python train.py --model="masked image model" --train_examples=203450 --image_size=32 --crop_scale_min=0.7 --encoder_norm_position="pre" --encoder_activation="gelu" --encoder_fused_qkv=true --encoder_layers=8 --init="lecun_normal" --decay_fraction=0.3
Rows from block 2 of the encoder of a small masked image model, named by matrix and row number. Rows with one number belong to one neuron. Each number is 500 + 40 x the weight over its row's rms, rounded and kept within 0 to 999. All counts start at 0. Numbers have three digits each.
After each neuron's rows are labels from the 100 images, of 14976, where the neuron reaches its highest value: "responds to" is what is common among them. Only what is clearly more common there than usual is listed. The data: photos with spoken descriptions (Open Images, Localized Narratives).
# fc1: MLP up (encoder.blocks.2.mlp.fc1.weight, 512x128), inputs 0-127
# fc2: MLP down (encoder.blocks.2.mlp.fc2.weight, 128x512, transposed), outputs 0-127

fc1.4:456508424476516494442399487485522562493492479540449538574488484444490529500498468567461526531496520498429475515543553454505521582499495506562489576507508516511436423479538511441485519566518452471543522469523477486509444462484483520494438527499484567431499531564553433479532556539547461532492476470538540454520520498583522487521475438545493470561546495515424562536464466483491479530417
fc2.4:565499594533542520455496543504489497464508472482459546465538464524457465502428514436467466550521425470521526480507497476505444486503580514508498499478460471513388514437461488499597409552497537564496545553506459489491463531481496411523509525506453545441524506519453487485529515519556526469547468572492532514476513449466481559520505516485416479437511478553507554581510575515518532451527
responds to: text has "grass"

fc1.16:499432471547554491482497491584447494537475473493499504484424413538538542590530533534489534519449475556504499532528517554515462507500538537509371497526508497516561531448463446450410586428421497506488519478534488476506575487469463502477525568531547505471505467475494449566506559457487532503469479468496481483483571552470457552509433502445545474415500536469475511513505502501500538498482
fc2.16:488420542476502492501598498484419475429487415482459541491451515507443453531492411489535532481505518535511505557450489497492545534538498438506526548515589554498471521482478522462567477560519542523585501544431469436458534481449561546473499513463476526487521490488495501424473483564495594448543529464447559425527516491499440461538438513483521494550497489445486523534536539523500524510515
responds to: text has "man"; text has "playing"

fc1.459:492515514486502499530523476416610468516490543553475568548510543476600480503485555531517464454494483454573422535522498409569456510453538456512413538464514544486498446475475571521468581485496519507466484494479466482485493411503516511542534485487501535438490570514456622449495518481503490521552463410493464529469529470516518508489479494504507455486494544466487521512473476514461576460518
fc2.459:457493528545593532557516507518424524486538441556531523497473497562431608529462474493454467454511499457529518521516482559479564488571466457496503426534475475527560506527489488461440548451485486529541504486482505520544450457487494530532524506489502507429491541506524460505504529540587436499476550573547581486395474503483451505453523491501532511507521432509453466499508488481393455454472
responds to: text has "sky"; text has "trees"; text has "buildings"

fc1.128:477569508520493496560543429540531465516579509512437435484506472489545517514502554543539449539501443565450485457419488492453539516530512484423538543447515442476533441446509484502494462493551474456527565413445497492472483551502559525488562502516534512483487528458487454530469521559444563540487466540463488465530487481488457517451556536497519453490429576522531561540578471502434555459502
fc2.128:494519492510467521495496490509574491507443514576472561465601480558442538531504451488473524374613577429428433532465524435547471490477519485521441522574523532466485481537549473485550489478481507530526488530578489483484487475502467518469536480470480500558547494450531525533455546492487493424501520522552505509461487489455490487537467517529505461553579482531480414488465562445505482483489
responds to: text has "plants"

fc1.211:499480576521511492479503486440478547425520537573522494563495412491449498525436525492480564504508539511473528437489482482505514491518440434534539411514464414491534488484545493507605477479419485508507541514497523491480504531543513544501490517447403506474542551404527496494529505426502483522527508416489501565464521527419484556573491428525552512579483475526514494529499523553527521512488
fc2.211:544522458469446487534475553581533480513524519486482559500563512528517528525497503514496576506505558537489441496524496528525499480530553484479484523476513439439558528523432518509523587512597492503531508555497568459490488418440505521495477449590525491499496458513495561515470448460464520492460453500513568466520539476516554513357512439486472467452437470486444480518492461431500448448561
responds to: text has "color"

fc1.403:450512466515529524487476499492517507505480480512494465561533457532576481568429497513487493509469445532545439547527486491461495403497519453431472550469531531463382515525440499518484563511466521542549485476475525466473502456481468435526563415526510547486525484508542486525578582586432476513539484515444462516451426521565531531529488483478578539498496543423553504488493531463467518474546
fc2.403:506500477526548459526519406507495564445517549494477468527456442510481599539474530503495486400557541493523488468519431477556422500502443470498536435463499487540536486442530566453441499462446530581517468526525502480575493464487528554560567506485509488557515452456552518457413475497471561528453535559448486509479571462472498460490479564492587464508540478508478511476522521481485510503495
responds to: text has "table"

fc1.182:494473552514535446520512513468521474497507570512508478520540468489519477521525533465487493522539478425569523546571475517554496502534454466527571391562588490458485511425501600531493449560534524472509536515490450511507550521433492421472513582422483463466474461432489476497512502548475439446456508427475517501482474500534518498531565478521523512545496517477501520482453484552382493481553
fc2.182:481521476489518492507459489557467536427421495498432483473490541527487505464498479482498471560532556556402460408470584444437508577492567537493478548432427509534487510476504431487522587452426470469507489489498454525521523457544512563489526448600489516478507517537499434467542516512529590492511460530529475526526554548503501486480445522569486550455492485509521477511514488474562531532487
responds to: text has "plants"

fc1.27:539442464511518502496467449527534520521508485491480459458521489536510528456444470507501528476468485602467434508536486485517501522515501548466511573432509523443518469473559503534473443530457511501439561532505435518561526579497531503510477441539462543481582583447591515443471437439480536495508497528469528459527459488482459471374498522505488540506563516482538493447550566472503583532453
fc2.27:567531554448535482492474501432418478496542487451477456533477470564536447563452478511441558513482512585455504545453473509493488516498468471466442562507470451462489558494515535505471520514489530515518521470467506463480508518512471503475497525470555503465485504462498560458593467516519427483597478471457563531467570515547564449461490510457480496607527483499567518480544455549557398474512
responds to: text has "sky"; text has "trees"; text has "grass"; text has "buildings"

fc1.136:472502536505433521480535556487583517545514462486498537491468441503446476468578488436481492525483436509462461501400495584549557444486459487470456572524503506471514527439526494517510432496493516417504468454498471495524455465468561523495522511420486500526559434484545454415574484532535546578484529529536456495530496497475514540478553490547564512519473532507592514487558508536468486443546
fc2.136:524442465499536519535489458462519563457482512451481521456594434546548449520477567541519511502500506537548473546535507448482500507494571448486587497489525454515427484550522532513514572475492506584511478542512553491472572498502478492588494479514490495485481494544479618581468527489435424496449484517511451520472454497494479440552489488513474510471476428515422460522467422520508518503426
responds to: text has "plants"

fc1.218:427555516524466509531504478482538497495383538470522575520503427448460515467533522512492457502442461503500490501494501459530507466485515460543487526553484496587509460510472479533472481451420458470417484516518519573454511475529539535508473526468487473484545526578482418480452558486492435561476447494464558468500472489541545518558448545523506517575558497485469533573530546588449522439547
fc2.218:493424481512584480499543515493485510419597505490500469439540437497622509487424481458504513526513475509598507473503557483455525510481496557474553533433578478435486473460467505430511473558513532531561480508541545456513479559468499420547487495476459516484467516497507532564503490510469508492511567501574444544563505487512505474463543521550541466446471477551524474485466456435518510474450
responds to: text has "grass"; text has "plants"

fc1.304:475480443528492519508492535406513457478569540511490509501550474553494527467496472492477471478513497546483480524567534420436508473527546587578478462545472509412484463486547521466477541494474510479494505410550497511475505476504533528503490524554548498532491487476475509496599538365501573525563423525479439556480514482519521504474484472500466551487544570468459509513462433462548498523411
fc2.304:483528494455502521490573421496436552501530498505557447489523492499545551464575539425545453440510495465476492516497412553514463529492509488428447499467550481536525510512465493533420491399480561439524538495462570514534561556521490494513506519468511498465490519460500484434477448546508394448493507498576517493545498452528536476485464520581513505532476555495585464495447481561488529493551
responds to: text has "table"

fc1.349:581544421570482450490494562455532430551614483465530472474529456488524538485512563467529537422481502525455505543537466451492512547539591549500506493506483450453489520460515493450545506509524483493532428463517538508480483490515488456486488554484525432538520486490550389453541556460492520512537456557614513513488500511502549488487507435462465467433471497493530463515521464431519465511513
fc2.349:511498514466504527514414396488520556504472490501538553444556541510542498545444499525480412488496515500455565566486502520583501564490454488470444492454511530482444438425471523534454544514513456467516499479537534518439513595495542510528508508544473456500469487516470513567585485445490454494517406437530454475539504523463449516568493510501557572480517533524502479446532499512581468550487
responds to: text has "red"

fc1.413:482470499448532558589577552523416435473505535502514485519458516500471545573502527514502430447521447493520583532501453501533445491507465445524471505537541507474547537504512502443473512583510560495536497554388515503554525443458559469520528448531505476507487447562502453435498549539429518463482480509435513450462498466466522440548465565527487462473506512589469493485533455542503517525501
fc2.413:526528508535500508492506495478516510565552448449426512558516458481545518472548586545505555475530542431458483457522504513458510448466497484458506506407526526544488463519467496533567482444494455525468525439503571504481515552487420512527512540528545529464589535530491469519551454468613443549508578464490468519467483514495465495492534423548479563494471454440486485502523492479477399476435
responds to: text has "flowers"

fc1.492:510514458441532448404483484545502492560455453462494493476478526586473508531475424507452554532448486569472500509528512482530533509526488553520477482554458502481421488504547486474501548518539542448524413517497478441461436491550528525439422516505576570499454562500527498515569529523544539448475473493563459468473513500530518481534475491523515530602492501445488507514437501465602456555485
fc2.492:434437521473483571532506470536502515508531547570538572505507506579472505524454466493424432509494483576523471497490517468469464534503495537493517471552530569433496452433483490437498491491451520512530544510481441527552499476446532584444519519496440457460512467488426562442507515482483542500509457495414516494498515436524566540470525599464484480536534509576547446498480567510530557452482
responds to: text has "standing"; text has "people"; text has "sitting"

fc1.455:456501438480560517488522451497408440512458507461370535493505481471454454482481505570486502429489526538499524489442510450537485511508493536436473455560496540569449536492530447460606583484512463488461533514395526519470499493570531522502449516484498554522555557519500500535520475527587467482527512528516509493524437446514482528520522438537527528542521520486479486593445486462529498521508
fc2.455:461480514519407512538448520521528529473503444497592443468481563488505436506468507505453500558507449543517512549505502438531562496468562426522474567512507492476518463491475571526490456524466496489539553498553482519486474496445457512452528486518462394502503510501471508502473531547416546559518507434436514521534563526448499509532416565500535488459509497606569456475548496496461534473565
responds to: text has "wall"

fc1.481:472402462460551547438507519488435573496503480474573541526465521439435504494442498520521527473475496423498546503517443477508511473458423462473487448549518448478508507394552528532524483572527473483514531503544468499495512573488552524536546536523528456485507513527505537486539542532443507390557539476495503524525436534532459490502579443568530508508519464501510527490585437536462468489458
fc2.481:514543517546453470526509448482520447452508523531416453486520474566541470515568508457496466558541515554509422523476609521486492518527615516480509524444469578527493477583453488481460528475471503514516502446469514526469476444532440474466431501485437557461499498468488458482456516469559485563436523540491495493528542489473562562535450558429473488501472520517508453538461570481546524515554
responds to: text has "flowers"

fc1.509:491562541429513502557483557494501494529456458512493539494539449517499480562538539421469467504433500550581497499504553580472544490490462526469500529451464522577426467402492475472527455459501513490464593504499536464480476491530473498494540501522486601460444474554488526478575510476520479458469508480574496498521522566474536507450488440511470516514522549550499462436379522537486495456471
fc2.509:512567484516500477549500514505478484509514483483521517521493549551504604537435481443515534457450522476522406496511508492403549502511482536466542421483486438477413552481567449520538510456497538584422481510498513490548535507543507547512476481460494516502537437503523539567450562480492552527512403487493481523479526516548534457492467455434477531503384534471464536520528558489456463521457
responds to: text has "wearing"

fc1.281:484559427547479491478363540505555517485376511485570477550531489428553546434457451582433518549483461539417579519457544465516468519484506556463474512539501489496510482564476509476510526523459511520462557503486500416474481462513516511463464510526457507530482495499575505513517546431510475521508456452523467547467523553575542567496497490520478517550497504489506529448467513479504474512469
fc2.281:475446533485480508506552485551492501449538501530500555510466471529478510595473585472507463486511516473592464459496536473500566538532545551508470454526472501488481536455528494471531513467540491490520443508524447565513463517483587450488565493518474420393502472532490504428490532554451591462459507490453544471509476520480505430493473526490489437441536505496513507500490534453562622429544
responds to: text has "people"

fc1.402:533487428491465500476483511476471511538582434548526490483518506526527536468523544510476525539537527496534458529587483441545523498586507569475517533461463456477431474471557474446502526508533500469520433481602516444532463477489462443553476541473494489513542494416514580494585543446518509476509507550473476566487477500486524491526539406535442499474459572441517490511481429430540477448475
fc2.402:540557462560554529441473515465530518484543511513441493524545490485487541546602536465528455469562541394513550469478525558497504427419499515481518555408437535497484464438478514494480492523430455536492519445447536480480578510521520490499493505510421530446516475526487505504524521467569454500508432458575546486576514561526437441499507514531478557547472487477475504496489525494497432541480
responds to: text has "people"

fc1.187:481499569494503497518504463459516508433512578580501529552502470545493485525458555505481475442471480512488533432462482471522545478459476467495488413504480487441570465517493509483557492459493492490507566554488523497469492571560558560485449436479483535495532547451587550479559510450547548525565509389532512574466543471426474575468435460552505512499454480472498498515453464559485478535501
fc2.187:516522418446525568534479520518509474526519527548477577483558500527502615565474483470453575539489531587537459509542519527506501484557485513485478519461473466518481523473499507530548558501560499483516484466548513533486504354466420463480512498551522464468491520449473511520495452451470476483482496562495500483472520441567515548422544382493475481487489511493439458547495486435503446505509
responds to: text has "color"

fc1.263:534582515507519537513482498567486547554581495475507526498488561416463515604540570462522553534498487463538491513524456460509415472457479461486479526400535484539511539546458449577463432513481469480523538486474571508496554511449449461514578486514506497549540483524487452477489442499508510514568541460480521481485551525488468501494489482453456542425469488462470522438552506545425431480484
fc2.263:448453473489515521522501546502470543433539519551496496485472474541497501543481509513461473511500517542490466539461508481535553487517539494497503502583482483364517547503516483386483501546475512531499465534528465530517488533556539526486404514480494370424490504454500519451485569584471524437471487555497502559498460489509468487503506527523530467470548499633544414505480509517522556468482
responds to: text has "flowers"

fc1.271:513472516494497486523538476437602478494503531474480504564536567484517418459527534494506509564535532536516460513444490492505430495442520523456488535548469482478518423487424527529538513506488500504554505478507486447487520524467554495519506518530499410467448468549490416451553529524444429465549474437455509586451511520525443561550512502453473562525454521579500425468504558547438478554521
fc2.271:468487519524509512470445511588359567420456502554455481447453505432444529509487482502471476489499475492449543477543516508479508498480513518474493462462490525476480553449533478522522519501552443520431521492518454579510522516540469534476488535494502537528509535438485534531495531507561598483454524499524508456554536529446514474476488584512557520488594464445532577521487466459548502404544
responds to: text has "plants"