From a checkpoint of a small masked image model: encoder layers 8, 203450 training examples.
Rows from block 3 of the encoder of a small masked image model, named by matrix and row number. Rows with one number belong to one neuron. Each number is 128 + 24 x the weight over its row's rms, rounded and kept within 0 to 255. All counts start at 0. Numbers have three digits each.
After each neuron's rows are labels from the 100 images, of 14976, where the neuron reaches its highest value: "responds to" is what is common among them. Only what is clearly more common there than usual is listed. The data: photos with spoken descriptions (Open Images, Localized Narratives).
# fc1: MLP up (encoder.blocks.3.mlp.fc1.weight, 512x128), inputs 0-127
# fc2: MLP down (encoder.blocks.3.mlp.fc2.weight, 128x512, transposed), outputs 0-127

fc1.25:124120143107175109088087110118140139147096200117106102111116127159127104119112160126128122161121150125160157149161091114156143116121147162127155106090176142109151121155122112165099102139115151099102125118154129134147096086145129120183132180108113109161111129113162102144129090152110100110155128130087164124122156141144134131111118143147131119099086144134077134109123154116145103101099
fc2.25:129145126157093141155147140135106131103168062135126115148110150097109169148133098126132111090139095142122088104101144155097140133115121097116111133169067151156102124121110118101153140114148124168153100149090124109092163168132118146101130097150146152113139121124083148105128166103162126122089172155157103146137106120111119123162131122110125136143176110132168115174116099144125132158142
responds to: text has "plants"

fc1.295:162170141145152106161091146088151126140167112109113130073093120124129080084132139136108130092090096107129177153141116121135134174171091133152119127118160106138126108125140147125109146067136143128100122160117117121101116098149120124110131128139117154103136129126102187096117152125151117127121125185147128129123163144122112107119087112164149124126083129158112143106142191142123139132155
fc2.295:110117139138099143131084113137111118159097123155188128157154102171134157142130114132135097126099152143076103170114109115151139165169155080113119096149087124134162182109094137117162117165126135136133150171128132092110131078102118118122117124141141147138097111116131142159104080109111135123107135125130143125115115127132151110110103121121190139180147112124146154130082090133100136131143
responds to: text has "sky"; text has "grass"

fc1.51:148147108102149121141131091160129107100128144138097148140123070150109100202121139161067137131121155099107133101107135084165110103141116140162138146140108144112108149101152105127126118137088135087141190138128107110070139115148179122155126136166093136153114117147106108111127172114129115129144075123152131149130091124134128096165115156145130122124117149145126110123129143137136171100135
fc2.51:117104120116133083130158151153114095092120139117149130150131163140125144133115173128135154115101126143188105097142112136067124112143089137109106081070142097129127106102164140127157107123125104094135098113064154166125136159081134121117134127146136128117158144153143146126157155144178142116141116113105089168164140081132133105149102137138146119124126126133113149147163163099127109145163
responds to: text has "holding"

fc1.373:178114126145111146135123136162074139090120144186138142124112137128163159087165137108114116117126100123098166120135118118129112108112099091089126131117154135116126123140144112116113113112148132133177124143108111118120117122159158136120148144156140095112144173117073139088107124107087098187135089097148140162153163105130173146115129147123164138142147124131123109124187118137076106161112
fc2.373:102162142101154143124125102137169125174123126100092131142153092142086122162099109164113139115110182133161106136155145115110142147160114151184127118143113103102139145104148148115164148133109154121087165112169169132138131116103109097125114118120118155115111099135170119189132135128162149087120124153129123100116116150096096117102135106149101136131103119128104161125065127105161142092125
responds to: text has "color"

fc1.120:134135126148172107118157113135125107108149168105140118143128148091152158118149097130156074132163150109117115111219188122169106122103125100116155093132150147126154146108137151110115118114098133126133119161131120116112151101096144094092117102149104121095142106152146146106148135142124078075111115136123165108136089129127135102129146127117110135137166113096095155112133140137120183155112
fc2.120:124173158139140170154092124104155118169135100105096134140173108127104106143146144157132123115075143095141138172075094117158163139133126110151118148110120088112114089151123143126167118147113126151144098140180160124099111152102110153124139179140120134099166133099134135158103118145119134104128147108120141128067164110127094116102097116144145140135105123170138098148130125105128090097129
responds to: text has "sky"; text has "clouds"

fc1.4:094084145127137130141110054129108135102121113135078124136097097083083117146138144144131155126107151162139159110165109157137110142117134212112107122142130099111148153118101106116142141124112107108147143115095150133162115145115132124132130096140131105126107165140124102100137141107131105166161188116135135147179159136125123093111180134104083150158132122131132138122138132140136168132164
fc2.4:125141153117136132087157155146124110137153157122085106104139135130109192140108145109134133077144104105133136123109095169151086126087138127153148116106145176138146106090178143130109147090152150106150082166160123137142137068134124104120096138138168125136161157127115127110126140149157142143142098140124097115127136136157121128137118117120144158108164135150118129115102080106086089102082
responds to: text has "holding"

fc1.384:135135117108183117122121133106155125133139132086150110124150141129125105134185127149107107109140114095177085160144112102136138154102116121178087114121112109116133127135149153159166097081092146167076146129122132078124119150134118119112161141139107120084145128125105188103134120117119118139159178143143135167120113135110133114105104144109130114132104158162079148139137186118133114112163
fc2.384:169139106120081170149117139165102119159092132140143093142127117148160133148123123109112128109155089134108117123056100105130120114133105102121163130147060084113137139190112147149134153147122115123127122144104141112141112089113130121129116125142180166119133115104105135132151130132128107141079163133113137141064154124117157134151152129126146207142095136135154145137122147137115138119103
responds to: text has "sky"

fc1.368:136132173131130117125139131097146089101130132100132126140124153130144179142141099143155094144126125100145184165145137106122117097092131098151109169113112118129121134115153198148087115117150152140076092149113130156132131123080133159119155107137122122078099106164125122126111154120112095162144143163107180115115134101111135082129128165113099159132130130127073144100147158124103109127150
fc2.368:090129130140156115085121154118140147177118096124110131134109128093152102077154163158123171111095138146140086110158136125143123129118130138104145115087109153143154161112134092097155150090143130133126119128122110118146156174141126086133150136135143161139154130085104118118132101112157170118154114154109134160157077125107105166099099071148135110162121150132143103172101114144098141143096
responds to: text has "grass"

fc1.511:151127140146171152125113141108137127108123157120111134153127103131107102126108135123116127164130137056147116147130119096147092105144131105151120124105125137072166098125109100157117153186126079119115159142118125167166102140132133132109147148148118102093128127105114130111147120134127090128159131112129111143107094183166122112133121087130163144160147106159100163120050129155091156121156
fc2.511:106126103115140106146088098109117117107106114172130150134107169153093144123160120115123101094165111133080130114152156144124131143098158124159130121130105112161129159135157145154156116136123132147081101118095107087126137145119114155119120090136147138117147123089128142099128135134163149173098106161114151096141181148089138157152129106131122167102113126099121091153194115085171144157122
responds to: text has "grass"

fc1.478:112157199114141161111133157157109121162116154128118107164110114091140110078123140121098156136125129097094111134076111085126102134112147109118142137110135113142152161117145096135087091145136122122123115122116098118126137116167099151130147071143187117140125126133133138154165152160145154150122136087096107154129131129182125085118142102134092111088091137119175138110121125119141147157148
fc2.478:150119055143109129150104073093145131136141106121130168145122145171143152143146102147143117123125116164167112136181122165141152127152135134102077131170132105135114091144103134115164150117105169121131139138161141143127108141103143087118089168130061118134127120127147119116092097131088101125125139147182148129104122122069132139128137144164147150138147120118084153121121105138131120123105
responds to: text has "flowers"

fc1.278:113141141153118130106126128156172122165142107130110145105134115085144141124078144180136122127108113106106124124139151158145151146118130128121137128115129114132128120145126100152090106139109094178126123127132124168160147089103107131122113095164144078166114149144066144100144167115100126128094072097129159117117129148096134136118123145145141124124192102207140125142147135130123130073146
fc2.278:098098115054131142153134110105129115139135154147118118127126123142099108118134109141130149058121095138116118135153119129103105157128108143137115070121151129110097096136103179142116097110130120118153169117158172149119129139128160087118159102135102125145125130105155151153167109140191140111163143133117138133149122094117111104127114135149188137130096168097149130133083105138147165165144
responds to: text has "plants"

fc1.215:136141141130123108088154113144131084154121080141110134110084114086149115159108150184151109156124138113109136108120092103154145116137151130140113119109110125144155146098130148130085149125137143128139116154114100122162096134126067094163135153123126133154149142110166129167152155146111129173117082126160106157054130149140179103124135100129126126144130074162147109125142122125123162094140
fc2.215:142128130114118177120124100146130155173155138094151142135197133133114124084138093112116138118118089182131108148152127080112111144141121134155125115113160120101118113145100135123110103111102129148146135113100154135172142157126163081132123086124136125116117122069085129155128095121186125134171152113125136092126129081114169145118115136133157155125100129107134124143106089138117170172134
responds to: text has "flowers"

fc1.327:145116112105193120165119125129141120111125090107101141133150163147120141117186117110066113101137146121133088159100115139165130151078112129126154116109137120067132132111161125171139130143107124137114107157123131100102113131129170104126110109088126128129173126132136162114101114129113082157126124177142150150095103106160154145126134129137151113118134154139049126137173150138127129118150
fc2.327:154091121122119189144142117116100098148125134129154132139099101099135105135125113144138162116124109121126163132116093123113122145191105095156101122141090075127159126150121093149138114146150159083158148144117154121108123133080113124123156146161180132120106086121138098128132095133157107108124122126096163161106111133061133098143152135122116160176099147142150152157135165125128163121128
responds to: text has "sky"

fc1.69:161135099164146180104157144089069096142129130151125101128128112120129139157154155137108137124132111110176122161111111139122120118137139142135124139152097165137152121150128142127112150129096087123121104127149091119095144104080081140127122137096155104086159141145139153108149144119097123111176109106087160141102108149127115104135107072107119117184129151109132166150122137142088129185127
fc2.69:137123146105125092140103151128143153140130113136094142165124131097096092138092150120165120137117108101112161126138132153126138116085089121130139133145158107198123083138126121109102113091104123147132128140051124125151124166121106181136148136143120142147166121114098098158177182135150146167133116118138142113138157119111135142093124136094115130151184125129110106073108138138128137137088
responds to: text has "wearing"

fc1.264:113149154096125094130087090119130109135114157144093107107142137142153107087130121141151107164153128100168135151156134115178121157124099113172148157133119123139125155119149144139158168124112141109105160109112134111109181130097121123097112100138142136110163134156088177140109130126119094101112117144154117153146102126106096114149083119115163175130137145115099138128071123139080178089137
fc2.264:104120133131145127126107120084145151116103091149175165135087134141117134112101126144156121152171141171041143107125120133128155122130096112125114126086133115163130126056140115125125126097155106134143174094145127105131099132133111162129141178141077126132100121137144109150100193148114131139130139162106131109117127103145136091137097145154182117108142103122161135120144115144123144129149
responds to: text has "sky"; text has "trees"; text has "clouds"; text has "grass"

fc1.486:128098151127159118104123092103121116109142152162115146157144121105126159153168131162142131137103099115142158162180140108112119119112118112166141156125104149119146082094151159117070126100108125130160173120131130100143171149165137103137110136134130118088133109136066102101095153130151125110136141193090169092116143113110150140130077083128126110131115144155130140137148102111129126137102
fc2.486:134158108136149133128160105157158164161190110116144119139086127124104134138137091129161127118162152132087096101096118111130127118175159145125143142147120125139154119095079114148133116153130138154167085092134087113122122076098141128121128098136139092135111134119107085119130147140098133080113123141195100142117144122122165119112107145083111108143129116176143143109110177129161134130150
responds to: text has "plants"; text has "flowers"

fc1.132:122114146105094120122171071132173124142182121132133161149117132151142125091122127153092140153174082075170127130135109092152114130105088146127155128114118167129129106137128113150093105131143118178136128128163154112115160116157091099100139124115085151128098145130125150105151135135135140159113104124097153129109122114139100167119078112138135110136161152169097101093113171105129125126149
fc2.132:172082140155152114120120124154106099141119120134151111108131082101132151151112083103152188154122129116133099112092114167130120169141135128122123145141123113127139131122082143074167115112106130145130141167151136119164084158097125127154121149099145102096170150118143168107112096123134101117129187146152161140096122095126145137137129138139130125099142091136104152150172083157091119136109
responds to: text has "sky"

fc1.7:195122132132128114122146153133141130194176089128129098116132150107140104091106078143142134154106127119132112124102110111091152113152131118130160153177109087135132150134139137123103119133179108168124121147125100154124146127109121090138152119128155111155098132134157129160092108122076159120144152118108116080130112126108125115129148127108142116095087110157148082097138156090141145152182
fc2.7:121106167114143140081127138154126113130139147110119143130122061164128154118121161125145103143102153119152161094109138112101081097115132162126094133129098116110136133100107121115117099115094152148128126117146118096154129154138181124083142147098088131077120152110099131081107163151126117154134134166186117163122144127152125137134136134171150130176130153133153161159093132116140129093085
responds to: text has "flowers"

fc1.126:106116149125140082183187155101074132145159138118136101177156109135122141102140160126137108141158129128101125106101132135137116142128139126164137124144155120151100142115142115139072084126135058143125121116096113175135144172146131117104116089143116127140118171102127144161129104111112139155122102078139137094134117129131139095080136108133122104171141143130142137130171149108139093170137
fc2.126:149131090134098159063082113154179123082114133145134150078099151124136131123109116120111162134129141130140134158151123118104127130109147125080106125086104157126138108151108143128162153141128172127108142125164166097126091093123145141130139173124123117133146114155125114105115155156151135121132148190121099184144156128113116169184108142104125167082121112135118116116099111119136144101119
responds to: text has "flowers"

fc1.312:123083127111149107102131159097131126153108146138121092168152142147087150102154145125123146163134078103125118162127105115135174129144092121110131120139148146115155133118123115164099091094101100147109092133162130102101135098174127094097158129099140106169125126138084112084151112136127171134139126144115119157100135117132104164139155109173179116142147175115124154094132145115149085142152
fc2.312:168142128127101145157121076137122126129141107135126154108098074128145147157121110123152135074114162131128117095130148108129077121106100125145135132144105106157121120160130131105181152143120157110154162116119141153138130138085118171164136125157147158074112158139151147183135158110152076113125127131122145113131089125129145124101139137087095122143102117168091088126107095151109170133102
responds to: text has "grass"

fc1.372:113135149109120120167097116119129127152096150076141149091122153145121133105118137140116122124151132155124099115116101104117089115088130155109077138103135139180124126129141134135106153091143128165133153103122211143151128138097101160141101141068153111148162142134133151117149126115091100134127140121166152099113119134160112137135142136093116086124119149135099088160128177148157179140103
fc2.372:138117108140133130107148142124117117076180121184108115177139100100109128139112127094151135148142138100133145135127150150152142152158152136138171136135119140092119114125109125128138110146119119080106103185135059095114142107153149102124161118176120145123097117124108138143130141145179158111137112126086109151164158122106134122138114122160115160132156106140159145090109069103100079117129
responds to: text has "flowers"

fc1.428:147141118121143133115096104132150127161145107130101087145104132102093131164131163148113103142130153155176159083116121155150105099145132148129085099143079130127113091092112115108131118158114128107141106081137144167125097105126158106140129100114147116130113151157092109149132140189132157184121172140093166109092100133153125099141121106147154139159129144128104094153143172148135120144098
fc2.428:099128153125136108153073149127116133121097124132082123119153092140103146142120076100132141126155124129109135160135085137132145101146096106146157105153145141146119151143135124167149129100133107162133157171114150089142163166094097112113166136123108100084158129114103187146171140116172088086134104154118135123167121121149163177113150137113108117133127135114114088127096092119119148125145
responds to: text has "plants"; text has "grass"